config.toml
dataset = "photos with spoken descriptions (Open Images, Localized Narratives)"
translate = 0.06
encoder_norm = "layernorm"
encoder_activation = "relu"
encoder_inner_norm = false
encoder_layers = 8
momentum = 0.85
warmup_steps = 340
Rows from block 5 of the encoder of a small masked image model, named by matrix and row number. Rows with one number belong to one neuron. Each number is 500 + 50 x the weight over its row's rms, rounded and kept within 0 to 999. All counts start at 0. Numbers have three digits each.
After each neuron's rows are labels from the 100 images, of 14848, where the neuron reaches its highest value: "responds to" is what is common among them. Only what is clearly more common there than usual is listed. The data: photos with spoken descriptions (Open Images, Localized Narratives). In brackets: how many of the 100.
# fc1: MLP up (encoder.blocks.5.mlp.fc1.weight, 384x192), inputs 0-191
# fc2: MLP down (encoder.blocks.5.mlp.fc2.weight, 192x384, transposed), outputs 0-191

fc1.174:559536483500516510548510464535519496499519536463482454516440452449459553596546463448563540526533520456518565500548554462348557466545423440405447543371484424527450526436503535459468447601507527398534499551465530501531363490474392541458479488537420555500537449475561464467612499424563517522514558395537422449488587594424510471488598525423458483402453493497460573475522544504483476423584500548483545536382579503563532479576467448492481491515497547562543486557560502505444500503515545534509438501521515597503517584475502511497453468515458487454474415455526503522527505426545535473
fc2.174:443517481544539383448472464513474446472424407523419582506542551466525516486535469458504460437524494486579456588399526527541508554560605382568531440502535574533502407501417551595516452572520492639523489475470527407504567484529422494486500474498518432556507584500524538496576512457503550450558558434534525460464414454541552454480548396483384541538529515508478561419529533525484511601414507507475467530485511520502472508548507529470492520442547597458439488435512486427465490481453482559448473488566400469558558527494524551433429548504483561433500544576533511562425553491425504491
responds to: text has "trees" (79); text has "sky" (54); text has "plants" (28)

fc1.281:480522469560488497545428524500493418498473376489538463436522424493530523481563539468482574500477524424451534485521591506483494489599440525539430518520470383586463540547468552546506367531545453399584543553476520522581455515547409463512448544455444419476523491466569459437439407521601492450538501499502488517526565466459420568499520468469536379465425532440492437556535530523390535495502537493451582523512614512544544605551453568466574548510482537561536390477528442449492522475462505476523589436476523482429566544552546537507522482546541538510453495501488494429501480454461433573
fc2.281:453441569506505485482490458536487508515446580475507530647533511584491567550434449516454485520497519483466562400473457408425567485492526555483514574504499508506483440477479381542497551472435483592446429546478606477468483540472540591451513425522551407528571545531508488504533577480524529537432500464492523557512458529543577590463572438494513522499471544551528591475489456487415491563489461493435473554489472494414402536488580495489481457498506596397572580458470462552431525436463525475451366517550552522498430442449459491497377540477536520441543491564483566550457519537467603449
responds to: text has "text" (30)

fc1.65:404507495498458407402478479534540441503456546475468571509486545375447499548511487546588417561498514516571515533474471515524578541527525440473485505476515498544501458487477414571448508517577491491546493592415472440470551568561456484452533586519514483528517507515519484570500523392431581424545528538471458506525432557490593457547422604477471482469555541497480366474518483440551486510565563390480516542474516448581486542601559550517471512475482446577445544449558444525457506457550498429533423407599416448508517454513546466489603424498494479553532519550512602447449522439515552487
fc2.65:416478432530613446534530416507493462505491472559480579496411548491542494474515460534531404561508494468611511588558497455496509533417469419447491558502534482566586525558501495579453487532553432498597453510463412451457478502496504478452578504445536479549511497467517421516576524443428574439495564463499569508447456610459509452523457639470512510501499457486394437517495499431617461550512475481549513586477548472515471433537494477474478543482530479562549505537528424451554565480528423491403477450587425437407459425554605527516525377501574497477541545501540535507482543479497516511
responds to: text has "trees" (95); text has "sky" (84); text has "road" (43); text has "buildings" (39)

fc1.222:542529516419452487475471469499502399494482539387455606519542615454490517456511524545532468520427458497594544498502490472477555473414497484486538562461562608494537463573492526468522507415443453615427424580520476526487567506470521502470561526467456517577491590445560536405517602453493500587465592488491528471510535547555463476465458568417517360413556465483509493465541482486500472428388590502492509455507501458498554569492502515528511514480543519453563503480517475461439587512464524516468541468441483600553464504381496536552483536501382349461560549469510526483508483503486567504
fc2.222:525549507481532506541488423596512508593459480495527476414509464493564520368540372528440487465496347457458541410558506471419481544441518503577498509444595493544509458515472493520465507489442537415484472584478541614503547486484560509539511401426558474510508541504534448437580448502508526548451544462590514545525460504447565561515526602457511472581522460401532575513480502597507428537496494526462567584482514476439530470520591429494479501513485529479431423544544532480455531570448493478461543488562426456550523570489343430489496459554486484508508517545579487453523579429481473511
responds to: text has "wall" (40); text has "holding" (38); text has "wearing" (34); text has "man" (33)

fc1.23:469561395599455442616569576496451514552466529508639392457488408509539493509547508476537545388556462505442532451513496487552505529523554429577421472490519489479480532504471470475498465521464466501530515452484550522521513411433458478574536556496460502518472492450464520549555532556499544407544538513563575516440495494425507433516449511523483518482509481406494488505550530509487541538457405560439538493492480531467483570510303494466532485477478458557525509497554490587425497484485429466534434534503556465561503572433529361458469534495558519552492584407569515540512640503440436512
fc2.23:515515473463446506493545395471550439485490452407503579450470459545555480500495513573536455582447549449515526517503429556513498458432456517519551496572543498505493626412499448531564490404553475429541551615468509513499544455555543496486536396512508438529468473503415437418463510482469504529536516456556479506507457505444530625537465593523431473545567370546528548511512461492457542431475454544544533551432493490492557363470448523439522493575484533422465512478439543492505527476526541499512547459573458533441480527569472585492495437504478467397538528482516542503579434604547669498
responds to: text has "text" (25)

fc1.157:454488561526447518521474462469522529482526532519483618510422616462420548509482539512532482482465547428510480548519477458470463408562463453476489562435553456482439484516492429559546535411547562431456549548529461472559445546552538485696504480511505472461550435470517566545483531547529580476505559582482472463494503509526557598511430537474411538481610475606467541473560528505460471430539512506458432458508482567496548499503407499490497492468344495484518499490494476486538523464476466497515463585457545382482513503508590511494420562401515477518601447570456512542388411506499540434
fc2.157:502476427553472514514439542534518535573512545591509513537454410371450427526549445542548554520455588421481473430391569470543571440495469415441480450499468495409507596554578539532505507487554443538578473484428525473509489561500589510600553508581483493413438470496465476493370530584561471473543549469486541450521486491477482431521482441497563574462554437532438489513564459485459556495541559553433479525463461455512610508566424527562496519448430409548502529473559490539529524486502533505432377507469566549483496566490573546495411531473472472576547489471477499509422559527443448498
responds to: text has "wearing" (38); text has "woman" (32)

fc1.244:486483508542498507482522599578423481568368511513547453536445460423589522586525514501502456582514443477481434453432511549475465495503539561528436484456493512446492527469440563563544545588464480459512482480569596478487531522562537476539553540537502507453435543499418547535498518556532453469480414453460499532558487569481491367479575543475420571527563524504388499537478547586433426505526410466525561524425394495520427475426488555468442500470426534536522492502452526380465469501531533520531603401436544575520550497449437533475404497514553472533535532590529405573475487517534542459
fc2.244:467456634498632408499505506528451493534414570457581457636487430392556528662499533547534487541478512461386558437517488531524447476502554514540479528466438442423502603448490551431496534477434585457530509497475525515520538497599453512458441535494570544485510437465472448586583458557480420546488478445393414503545609567547481466486527558484571540498606519492519511482420492488448465452532468417529530501480522494567426552438466425501551524479517522456491507539549462459509466429540527458483546513428448448494530533474435474511460500525519550496478518521435483504447559551455511531
responds to: text has "food" (35); text has "plate" (27)

fc1.210:568491536438440513433572480478480583453510522510500450521459582514467508506417422363464574457494559511433544496556444515445457499436462535424542533464502469541436499537491576470514544484497582453503552515564581487531551483502580458497467506421507499494445549555456522561454557513560468555553572541489439588534430545480563522556455483430519500523507487514570397427512470485508496390519424474518543554461510517551545561546464473451545495507485516564541499403487477430577462425508530464513507481483528566545449522590433416368436494613360522524568403462545534608539512518492515467
fc2.210:510445486409504484402604481464465529571573546538580521539443469478490553411449537516579528471524556484471450522478538459467516598445474547458501490502462449581504476515393598559526483405500529504602548503591562505467533525535498382532462517469461473457513488524474455483478494547553489472434422499462497615548455521613492495578418473433531540503494508476496428547442518452528507509591468543494578461419487435509461488400503455528579487498416551436551425451590522527494498504537561558429531516462558496540539528577473515335449495588514501532514400451463478516571550492470478502
responds to: text has "people" (63); text has "standing" (57); text has "holding" (39); text has "grass" (32)

fc1.231:538567470490564485482617513536477500483460647532562484529504452485472468470402498445550486493492447533502562460468463527402494440442460520495558558441537521574488420507392537434513512386508547530494626480570549444468545477589508488479450484444457509412472535470508444538506456593595415493556448622462455519528525534565561489521478489473481453488508521498440381443548499474433555522538478415502589618472451505536570535561483505484542487406475590491540521427499526526548539463585502465523503459444520464541546524479408476371437463497447550508546411498521524516491555508463510483
fc2.231:564447517465510448473511541466516443562580575503465503474484487516568530444487595523499508506491492443418579524440518425444539573404464555474516511427438522502490593517475513501486471372509445498532543451549468535527607471548404464446512500506510506467488439412387431541538436546526469486465472485461491553511454605589538467544458556548601473479513438517507464545528525517597534558517482515494579534458499395520476559416475509573550471536356527463523437507570474453572512439406514491478470508472520589507483531556470477429493499516571473546578481468500527499575663505490417420
responds to: text has "trees" (55); text has "grass" (27)

fc1.76:529469511559568516451463532586510514535450533477530385578540528496462578473506441551489456408522531549523492525519503624457439557533556451562480489486537387510456364533553563463528583517481427409507446586469501532565499562546486484382508475516526564592599450411454429524531481537530533481495529539484440452543391529534538563483491497442452598564586488539519522394458417490435400450533509472516448535465465559565481474504546493503520466503534452514470474457436426561521508551449506512411528493553535473468525483584509556473419555456519486515530481534559459520531425416452432451
fc2.76:478484457486577513556540469569450541496478504589535455653497452501569478495533515451434442474467429454473432516531565530511448580480504503527431496480514454485472483481543525581508519603491374471549489489437477584597469548506479461462448448456487530569479508413572431525481483610443549484535469408508517520498459463494511457470544432563439570474597450444550601478570480556418406493473426519465483580457457508433459451458554493477419540502560477490386473486506578461433504593429422526455579534557492550530468542538561502538540494546458513529550531492540447581571421498464563522
responds to: text has "sky" (63); text has "trees" (57); text has "grass" (47); text has "ground" (27)

fc1.331:479544498522499492530431571458454483368525410490457508474560554424497461555569539490561507525544444444483559596436477476539612558456477439454488380421499420492497458472513446509607505473508532408571513407436489471618506546435531491511486406524427472481460450533459519607491531602503537512529566542565521490461497447533494500461458483541517458496517491490438540585475508507450554553457381469394519478525486441558581518570523501584457510493404528501500516442558508464528500455529441426472470534496550457559492570556552502612501487465544455480601433508464541554523460545585447482
fc2.331:524490485485492553514590523541377491398606555507500496476486522520441513519465518480570533505455496468357503602446479463585529440498453369405532450510491487444480475525473508612474520529528517434428526403455528466503449507520587512479513465574598364468498494538536602523425425546475463398535495454459550530428492547500482436509471519487484536440480539541496539538500481485496443518550518497411582533490472481505474489459513491500523605443466500450624502504597435470529463430521480531486482496492601561529478556435512528544533464586515492580533469586589490499504525538604416482
responds to: text has "wall" (47); text has "man" (37); text has "wearing" (30); text has "woman" (26)

fc1.46:498557482459469572468425476551539447456441517478580475555507497590558485434452459526470450413493532418490553479500516498453456412559430501427505490529500608526535469566432477597524435483431486511492538519441531518558586530498416486586532469479541489482529534610493532483428572502553484525465535512479560463530478548522468450574428483544478514363564503576428503531577438587542546491466567444479412404491578514471487403449564488435469549477439469525489490533582402473503641514507570486564450434523509485513511449544599469526440505476451493566528568434488451475466593481531544502
fc2.46:444652443476518468523462476475432536455395525450404471499542539387447417585532441472571517524517555580429494510599457681521441501580523557537475428576527427511521433443531457491458501438458421522487463486458501497468503550411488429505572522493460518509437493445504472535479471468567546570485411428467499540536466486459503549443468494465548481558554529499549552533465517486486466565493532547451589445454556555506579386515524488642462495510512483392501483470428515525478530560510541522495444501494602581528499454543453456515487456553467536507522544493592549489519462509543493540
responds to: text has "holding" (35); text has "woman" (29)

fc1.26:508491615479477454529508371442488456433534506471565521523577534498462506539565490531562457493438475521562505365358431454555534534496460441479422442470508548543537586516497481470508531478515433491487453472344518536487539447528530546447456503539487539420522508572553614503474567561567518505591502501430494468522461501440453449495532472414410504459499525444547505455503491491522454444439529473444543458454524509483521538600461523571488486459556477584551449616571551514474564556524537506420519495562467440440418494511542472518454584529417460528503474591491488405538566519520579429
fc2.26:432466535364466440510443403457475540559485564476601493495460442505500478560562483584506585469529502510575484406397416447470479484427465536488504484458501487485629518557463551574517513405485579455489473553511541490475529452527564572501438484564458431452468516501502580513516451502434547619561469494466431513569516535461515472567504439452510570444603491415469503462506530579430441553398530462503515509506487513410600490491513454559573516449525489539517445630570489496450523527539521536469576477584535482466489502488554454448522532516465457477477579434441507500459563515527573411
responds to: text has "wall" (40); text has "wearing" (36); text has "man" (33); text has "two" (31)

fc1.353:505568458505611541510455533450536484540470494426510470582441447489506495592518487559471523536480539465554536454431569601428503537518518452586508479508478348394496445489452556427434494546472449531492449514537547454476557511662489643457520611528442436420488421539417559535521531520475507548444493464454509526439509560555379429519443462499434597507484473470454463560454487438449462566479522581453518521539421473515508575460499404517565468526498449444482555512511461494516450562590550467523512544496545472504504456537409453440428570554526510439534503493513468506549486505511497511
fc2.353:463507582518507500524509611543540532439512530436599504569470474586553471579542465543499427517482553453495552497435494489490480513495528470471545396433438459498557456441548550481455560448445496658521418569490559380457538482548515547456549511561510479469556451532520517524497576490521421484428517410538547423499586588492491472429450463515466555573459503512579514502479473516531492518534566479521518552452422461478482535495513443501612574478440385473602546569530504556464499512515469485498430403498496463586512529557427502457447596478555462467433430447535397459428457446508476471
responds to: text has "sky" (80); text has "buildings" (39); text has "building" (36); text has "plants" (26)

fc1.40:398557519521531475488610478514455570520542542552556503515486499498479583510495470552562575438537484493431501459562479459502464468441405534418524547494523509449469530538549554480498493466535458389522537495536472417555482539562403479470556581483411502496436512542510482426479441541510433538546469371512484544485569552426511581591492450643545513472564563487459416478487538434478508491608484515505480488486517437544515539513463521374554498540436587531467473475440473546490450602543455499450454489463509520444516357601562538474391487538496543498553497490572478442513518533418476568
fc2.40:496479526483512382413520536451536464541498405446463540462521551536416570448559609456452439457510467505544468508434474407452510443419526480512523516548536609515497461514463483488449469581510572607517488504454473396436508557422513570500465396480503424569505564533508581520518539545581559491526453496454519589494493429506553479499622541581539487485540497473526481501554512526561451458495435483498536476521458451445524474475604515504535493481429552445456529432513545581487608416549512565575526571408540529335480523439505549538503526474511498544467473576565458487456516455482488426
responds to: text has "trees" (86); text has "sky" (58); text has "grass" (29); text has "plants" (27)

fc1.132:487509580521441557576491445501449502469536585469591412499541513509491562509464535446551401480556583522510557433565506514503560478467434494522399460539509553487451535506533466498408550465512458462392562521567465554526441443482560551435657438561488502519549503554539409573545523474510537515500467432461529423638454526462530523484503492508554499574544468509428427452522536415439583484541456517417551506446472449478533541487470514456465502396461445505502605597446438604457458548513529477533576525562558555498474509457429486524483454442500376458503479503491500471468572508483533446
fc2.132:493574544478425530520461514449495536507442477538528474560496433491531529477420509517453560544575569526523452533589570474575465567492508468499451407461533569608454481504504500484457541536643430496467599450499453548576549466521517492487621464486497455510492466515473319516484490544436503501455455482411561454545470428481433420588511583491546517570566582479538488445553441461407527503474562497513538429366518478442490555442538510509530510476547481497581487521507550485475522445516462389458585515530559469404536525520451452544591476393458504531506469541552439499520480490480455488
responds to: text has "text" (35)

fc1.317:439543528487455525429472530441484438540477469480488578526516528534475445391452474508496530435479504517571480555523376560590517504561468518467560555518531511553488515486458480436620500414473470508433481557534510481472566488485503372461485492517520541545481383495503634551426521404537439490525582449549581508569583513556494576551488471422499531519497469513607476480523481554456514437460522583478484536462453536578519556560456570527495476467499470590569442557550463562506427487472471437509479479529580410540553509408503545454524518480410451464616536522452537545452474462539466372
fc2.317:476611400505474429504493613526518440602403525445480567501515442559511504491514475457448518557544475457492496504456524541509581538484562440512584455513545508479534522499488503521573573532567484496486480504539435442547516502456482481553504473588581543504453464524439535379470434472494565557532546534606658499476496473486491457561500466438393453483522373476470481478494587477486520438445442475514515518474425594522495488487446474562514466435506528595534534591564545463575508514449510482559556508485492466532421491573549557447438517473456389552522475443445452575452455379482433473
responds to: text has "standing" (55); text has "people" (49); text has "wall" (47); text has "holding" (44)

fc1.123:474438488561528492467501505433385471491435538497558475511483491539538511467474514489530541540442452433517564463496468536570577524578539470596439381487476401508475545561454529526569489554498547467580464597379450481533522484415513524475531404519530543519432458472398457506493489546393493539550528443397438562544567556502608532565487482542462476562513537574451461467555593447493521454518522496550442488470573457478378511562527406451477532477399490534576515521507497450544517409542465521435502471544482519579481496507477538541478517449537409510589533589482448585487516507528535404
fc2.123:493408511515578442507459482592469482533549562469596433458541489439594515541434444494516565509541365556477540408576571454450466567521544572535447483445485521454525476581468509476421533517514533450501579532512517558526556444517470533496420468526479549426553549538394467475567451541458471410448453502544465554551520452529505620491489585446541541558521508522348527463541479534457475474586544471428514449451430526475457532507503564476479547476459483570501510500562527550464440563408453450399483453551469580506569509454426534568488489498520491482465424530567471448518563440537424525
responds to: text has "ground" (29); text has "grass" (29)

fc1.152:449552523461487459459533480415483544454523520464526491557494539508532531483537524502449511480537529522445525440504526503620460464591508446463617489563549497516504478492549545452550504470518520554537545475484426541528528496436463281534514506521465467529545470558516507533530479478426500598457541525444533546612443426407580408521546501516442449425436526398458499592446513546512555478537514468466620531508451475473499609510439505462452368510538507572446584461542530407481438504485447551533420553456495625478462481606524549525492476453474434487544500564508488493515492488472471429
fc2.152:404495488494504458450523523453431483542474540528653597474461533577576556455522514506387528442472524497497505551532452480520468463415489518487586492538385502457478442560463523461515569573462514511523339513508432476569490469494446496576544457519385479449549544542508475479544466528421456499490566529430486535397524430478573458540525465513359464463474494439505545570537566500529484512457531499448617531581434470480537498525520439588460468460495565480535575443510539506517455555523476562531567499463493532489518461590541542508568537515522446436598523472525490428539536439410421535
responds to: text has "woman" (25)

fc1.51:490366508432510515548537464505389584506414683453433488499574547477504464472492541552537501564526479514480534513567459537548428455437541487453545647529461483480506436486543477568463446489553474412451549579512495498522490491454439531476543541503548424435477657525470503536512511515536534541574577490485507484498511454440524505504543571452593460507545458559516491398506420470497475508496494429597459471541546462562532514477507357568450525498465463465590481488562533463555513543507450505403484509548401548470476574474498523485397469523455498503454539532446436490497582506544466472
fc2.51:484532465576466401466541486442525569465543494476439508487540431500539501522501482556489500501503518504510477431479526503514569528560502511530542561506496462428496535448477434598580566472501530457550544495451528670522495411373628538543497505506461526547517498560497521475378536438391512565496514544508484516420603450468519539462519432553568456470454471485543516567451521550456499362538552476518508481450514446528513513516585431435490489554543428496512484523501507492433527427538591497572489583534577545457527493503444507540551441507546325443614451475441474467464445503420483495
responds to: text has "sky" (51)

fc1.175:530412553468512449529425522483500564516486558597433440470485533530512541453491534399542524463447548516483528437519455575532439471441482500513522559478539494569504505605562616565464506438464465482438523486494458472532409453503496371520503465516553481554429569464495539376506519571524515472540483458509563535495448346430509532478525412461466460517468503528446587492521534512537501523424447494516562467531473528476570535536452482592432512458393556515592495428468522420444558528462453500496483573587437502505476591579541459581426498606510482462517493596431482511493580495489533403
fc2.175:513491468459382544559488526562520406468533383396536432541470538567522491528521430561543495550528405479508507592540559519540471462478462539458562456523419502548480456473457451385427409612488492494527507536502531550395482494502488505424544516476527460500477482612532409547513484450502525476401473456524445487511509681461509534487466492526528423521471564460438475522468502529568567519621464499535506520443501507453552372489559534467523444492505514494463543567614438581508427506497510479530553479432539478429573474504469507425565474515562585512588520473511501469463528493560471541
responds to: text has "trees" (56); text has "grass" (27)

fc1.383:548507471524561418505543512579518578500478500496439498482462470601526445426529570495549453624511432535475507418505457579483468479454479546447580591449418525460482508377475491530461473515603558427463471546484517541516471415544421590446544498459477524511532561475545467433392525463497462533535474529573510535450454410544509559529503485453495454413486480472426453384567460546519547409558517521492482503538619490491552538587517438520513539525506432413554514451507548530612473426478566462569517570489448497475531537492400459433422523506493555436470537560512546471533437554496480429
fc2.383:417491422471436494521427457545462466468540427456558461555594486495446480517466459456488524503507491572552538564529507562509531452467337522459524471544500571432513506501493413427557415617482602466534612522414471510505463549464559549529498487451563628473561479480588497516436421530502430588526534436492534449529564547513461474471483465545502562433589552464449523516451491585527594478559484527478514557420489558460509533543474506465459490424459480488492425486432540554418433559438426439495482531474582486471463519444564478470559529484510596489587469467505587508446533533480472555
responds to: text has "glass" (25)

fc1.285:463467489428482532623493511545441521443549504411507433552534497475573499450505520453572485535519494516518555509526483468415440525516543423462448684458579530503465510524496484429504543498405521437496501483477518439525460503511475563492368469506483562477517507407504535480618473495504517515543551543438493459460492430388521553492491460536485539553519516615437530490464487467598608528571501449540487525503471545531504479514511558562496584458627464505505558469564383479572569425555496490461440422495466469449509422494501501460442556454457525498455474471542619502443509566380556494
fc2.285:528488452533572467561439476449576472447528567560481512614568416492521458462494599459543488480492459554519497502502485488460501388503621387470565582506462543436494476514506572490503480457499571431542496594532515400563517535383569567560443448495491452449484464566491502493551449454514563494536482546541535414511527491501467507425494428533387509388528559488447530469546524519444502559476469511418431550458544589460516466527456554562487529499576576568493574438496433587472435440539533495497459414516512449476488560474455463414425496498514502526518432438453596549527472524512568573
responds to: text has "trees" (92); text has "sky" (80); text has "grass" (35); text has "plants" (29)

fc1.102:497474564492428489525372542491512551499356502542475533452605539447461551453483484565560460582427465434490399504494406536504386523492520539498523501493586517530474438446509580475560572488573508438481481485472508487498619540518500367514478518454474445460526431513467485526591492575519454434458465498482539430664454524533536518520521545480453489548581463568447471509543451550461494538558486505478492502481452483496548577572538613559471466429536345532576428452518478533555537504433452497544452523502515435564448483507553503522585537468472509543479591511504533554477464516502508459
fc2.102:460502493562618406437460439502548554503393491583515573476538523511548497451496466485552404556434575470570378477473460477485550584438591496543473504503491569519522515445517524545516552568522505556567494449475487356517509580484564469515505501440417509560521541461502577466548489554495450437529510494446569538543457541585503404470584590475440491527503473510440469560523477551570427524530524519479466549559481507412446532502436562492400467533476469516479462490469573436516524555531416497501504506494480411549468490484543487543537430501468497524478483524433565546401544494323538428
responds to: text has "people" (77); text has "standing" (52); text has "sitting" (49); text has "lights" (33)

fc1.79:518472445495479488552438489493533466504482592515488523425517477472515525574556469528478490456444472433516465501510475540453475504498594575496556494438477475541530503529443442525524508544478470458591632467575490484522583502462494438543459471590528620538535528462506469513487535435474408487506516516381528435473538473580451588468498418424507491472495533547533513530598546425496529485444492440504499568515603472482517482507507538539446478468522457515475471415560537537431460497356460414526622433518514447549520427595527549607431528465513513594384437506630518400477485474481428460
fc2.79:478466581506562546502523509460427429500617522527486375606661554528413510444425482550535525503464431529526502465497568492506534450487440454365492458597491591583523500461503474489448537617482455555392475531445484525403380530550557532482557568556563495448531466430512536465485475482458536522468464467540530477536471552605472474486482517463517486444463489453465450460548463470492467489465471471526417459506456486486549502543552482502496443536492494561601542463447521413522420493603556556482486526501586505552491540461403455555541438539543503452429522504587506492478514487536514587
responds to: text has "wall" (48); text has "sitting" (34)

fc1.270:553537536466527539576517506399439609460458468487470529509545570462385487574495492474466556547459413532515554513445499434492493516428520482486508510503558526495536450474526507455570550435500595369457456428460412497528512488481489485391487498424517420376445515582483480453466467473567526540505500459481576533532536501535547409521496532488520476467475484507431511535455531556397546588473459552475466456422502496538566586608538553569529514393506446482619574535528487492449517553508500426463399562485424508454473519573537504548475509442534460589524532530581514540576497508598480425
fc2.270:479480511477569501530495590549439553534482496511642474458517406467503487561525497569426549511571446550467545521419461482493437476482460485524591503489536538507479481474476455427547520464517529490480446519342410520499525514514456508492561520471545436476483499392599509417525473507511474457611459460436544505512551488494510498495544557546478464567442500476555514504521481517539432572530479470486504527418580472595574574538466509543553579384448420452611577587514543515488472504470443430519494480565377438486450528494540408570472477432523403487440574549563525454515502461590507426
responds to: text has "wall" (49); text has "wearing" (43); text has "man" (39); text has "smiling" (25)

fc1.38:451534475521502534468440507468479444493598515556448405558606543442439473482521489509478480488459509483557410526577476396506404483508418450437503513554347420470548545453519508569529492407486586594487525410493451547452606488534582468449544496512613432482442458589440553557505531547518496508516505482491561410566394540489478439423437565549554505546537415523451433457527481570456478548552543538546518547479477549536520488498492498597468514479526546526502434525497455443591471558505508507453556473475460466472510533543491510468562424536469422588503519510553592569454428513524479536
fc2.38:461451564563542491500574482520527518485536534514416461516484555482487451428523459500390620390522424590520497444438498500522498472562511465492545469565515617488589417559467411477435488482443554515497535454507437508441482545505478513510503526531496375486559577440500569545557583472527482506465433548535499576454453460498532523592537430476541557542512540511483548447501573575534582454523500492483531528560529534494448515474556491481540479435520460496463618448429523593468461555496563452440482474484448537419522495396537488505450589510560589422415478522519403426362468514523467527
responds to: text has "persons" (25)

fc1.378:428456458507469492482495579522486456467535420460455486561516441443516492477546541513430509455456515516504569633551452472590537505505497424497472442477534438533427449443468468469607476504503546486434441465522447407579485414461440473500453468594522467507543447490513493554461511451516585431609523466600585433570509484486503515476513528443473473419535593554441478531508405540455512438527516497499504496457471507537572455510516482503579555386477477453570534545589515535495480470527512447509443423540553534547582599467528507522556476443484422560510525554589504601639456489542379475
fc2.378:516454476410488438476579597482492374437497508507520565526464536512454490460539564502526532485545525510426515608521508414509603525505568482431500439508506448582447441542489513502540369541454520482440598498459445409516521471475479515477465476539502412503480501518568528443545447527511519381606466426511558547503532559551536493512435487508479505439549537483552394475537529472498540487518563477423447495446445393416572526455521445487578485458492493440621515562619493542574559543507437550485501467502517529464465571428522453444522517491523469608451483541512513626582525478510439489
responds to: text has "wall" (47); text has "wearing" (41); text has "man" (40); text has "holding" (40)

fc1.260:510494535600571509457456493496418550588510465444533552515505472577493466569483463481498514449521479504515536489501548435588559455483537468474446558549479477506552464529616472475415563523554553523503403430388395507492540488523413597483433488524457445583539437498541526426437506505515569479449421446484532516465537592455544486547527545510515480451456440376510414435456571436573506512472445475521604412429547518432493460504473505518465451535533474429586555422549492528484582459519442462467570498488524501539567543489440453506554490492581525586436482519590513523552609466461494412
fc2.260:522485425441572412459485519490591443516521489517466527493533495400530579480590513524541541563448513550517528402482475442525520535500522547468553371521487530427555581526482491449544532486557535406567492545533475515524457479492520488557457460467516518403446508411488490368432495533487511543487498430635460470554454461528443481437544497429429538475518504478498482512460504610443474530516472543504423492535569501517477507529490572493449494598438499546522528524411563460554503454432533525493466557363520512466441418539562650512448468514507470553512506570520481475449398589554597570
responds to: text has "text" (30)

fc1.121:423594479471503509599586522490523572481503435545570546429525597499443525588503545523476529498549476448442494464419593385445488467538561499465464486494471548423530479438537426459539523582489488439509516499473473391568512545492396496554559451486576504480491474529467464531457524596463529532567466618540485482491477450512555443472386452577494529436558588531481438458534524553451534595484507514425475477500481454517575553507376496486443485513412479495454511499480521541557519484407531529456499611464549552480379538531651547542450451471552444512538479478518492477453464528499529496
fc2.121:561490452451479507502585491491521492520523518527507559518510545448529548486489543552429537514466505575531527556475482400539403463528539557377485499536451516538500415538476601530524499505442528504578454513449657519468417402479374479465531537482507440538457472446463506543482484507463599525402510517425592466453437482481524463419487530592529459466478608460604539452595540457479562495486548577532531435410609525466482459573540481490531579501452421413495503484507465552436471452519515522467406546554531515540504518505484443481548491491525465395435491428536532468496500479473581612
responds to: text has "wearing" (33)

fc1.93:530434533526461459585515482381517455477555467484490568571455482542446509553454424515511418461443483492486581457548503490484500489452568505573484448464527651479492551501506515559540464521517484476538528496461482484501600480548504613535498432401525552519603510574522512396557483502524551561531490514515470424486596466440535531484489474505450418522549408537514527509557465579543461490458493528557553597489353405510475447439487458513560522547493650458483451480517468426439509420451387500457564555534457615491520494416553514541522462498509466474504498555477449446503418488555462448
fc2.93:467549491410488571509519536472439481462457519517430464439477476564550537505542509507476491645428637445551510450524455556526534429470416500485515507565435429512573556524488491476515632450554480553496546541536505499435483491513510519460536471503541410534438463421457419493411489436541477517552557442467450464558401563561484480516460554448483495523414519446660515441457503420461490518563521531465485460507522469447611444489521480561561479453468454444479537507414527571597526506563570579528506526511438515417443434507499447529453490408558549542538584471489550526517490538562582477
responds to: text has "wall" (40)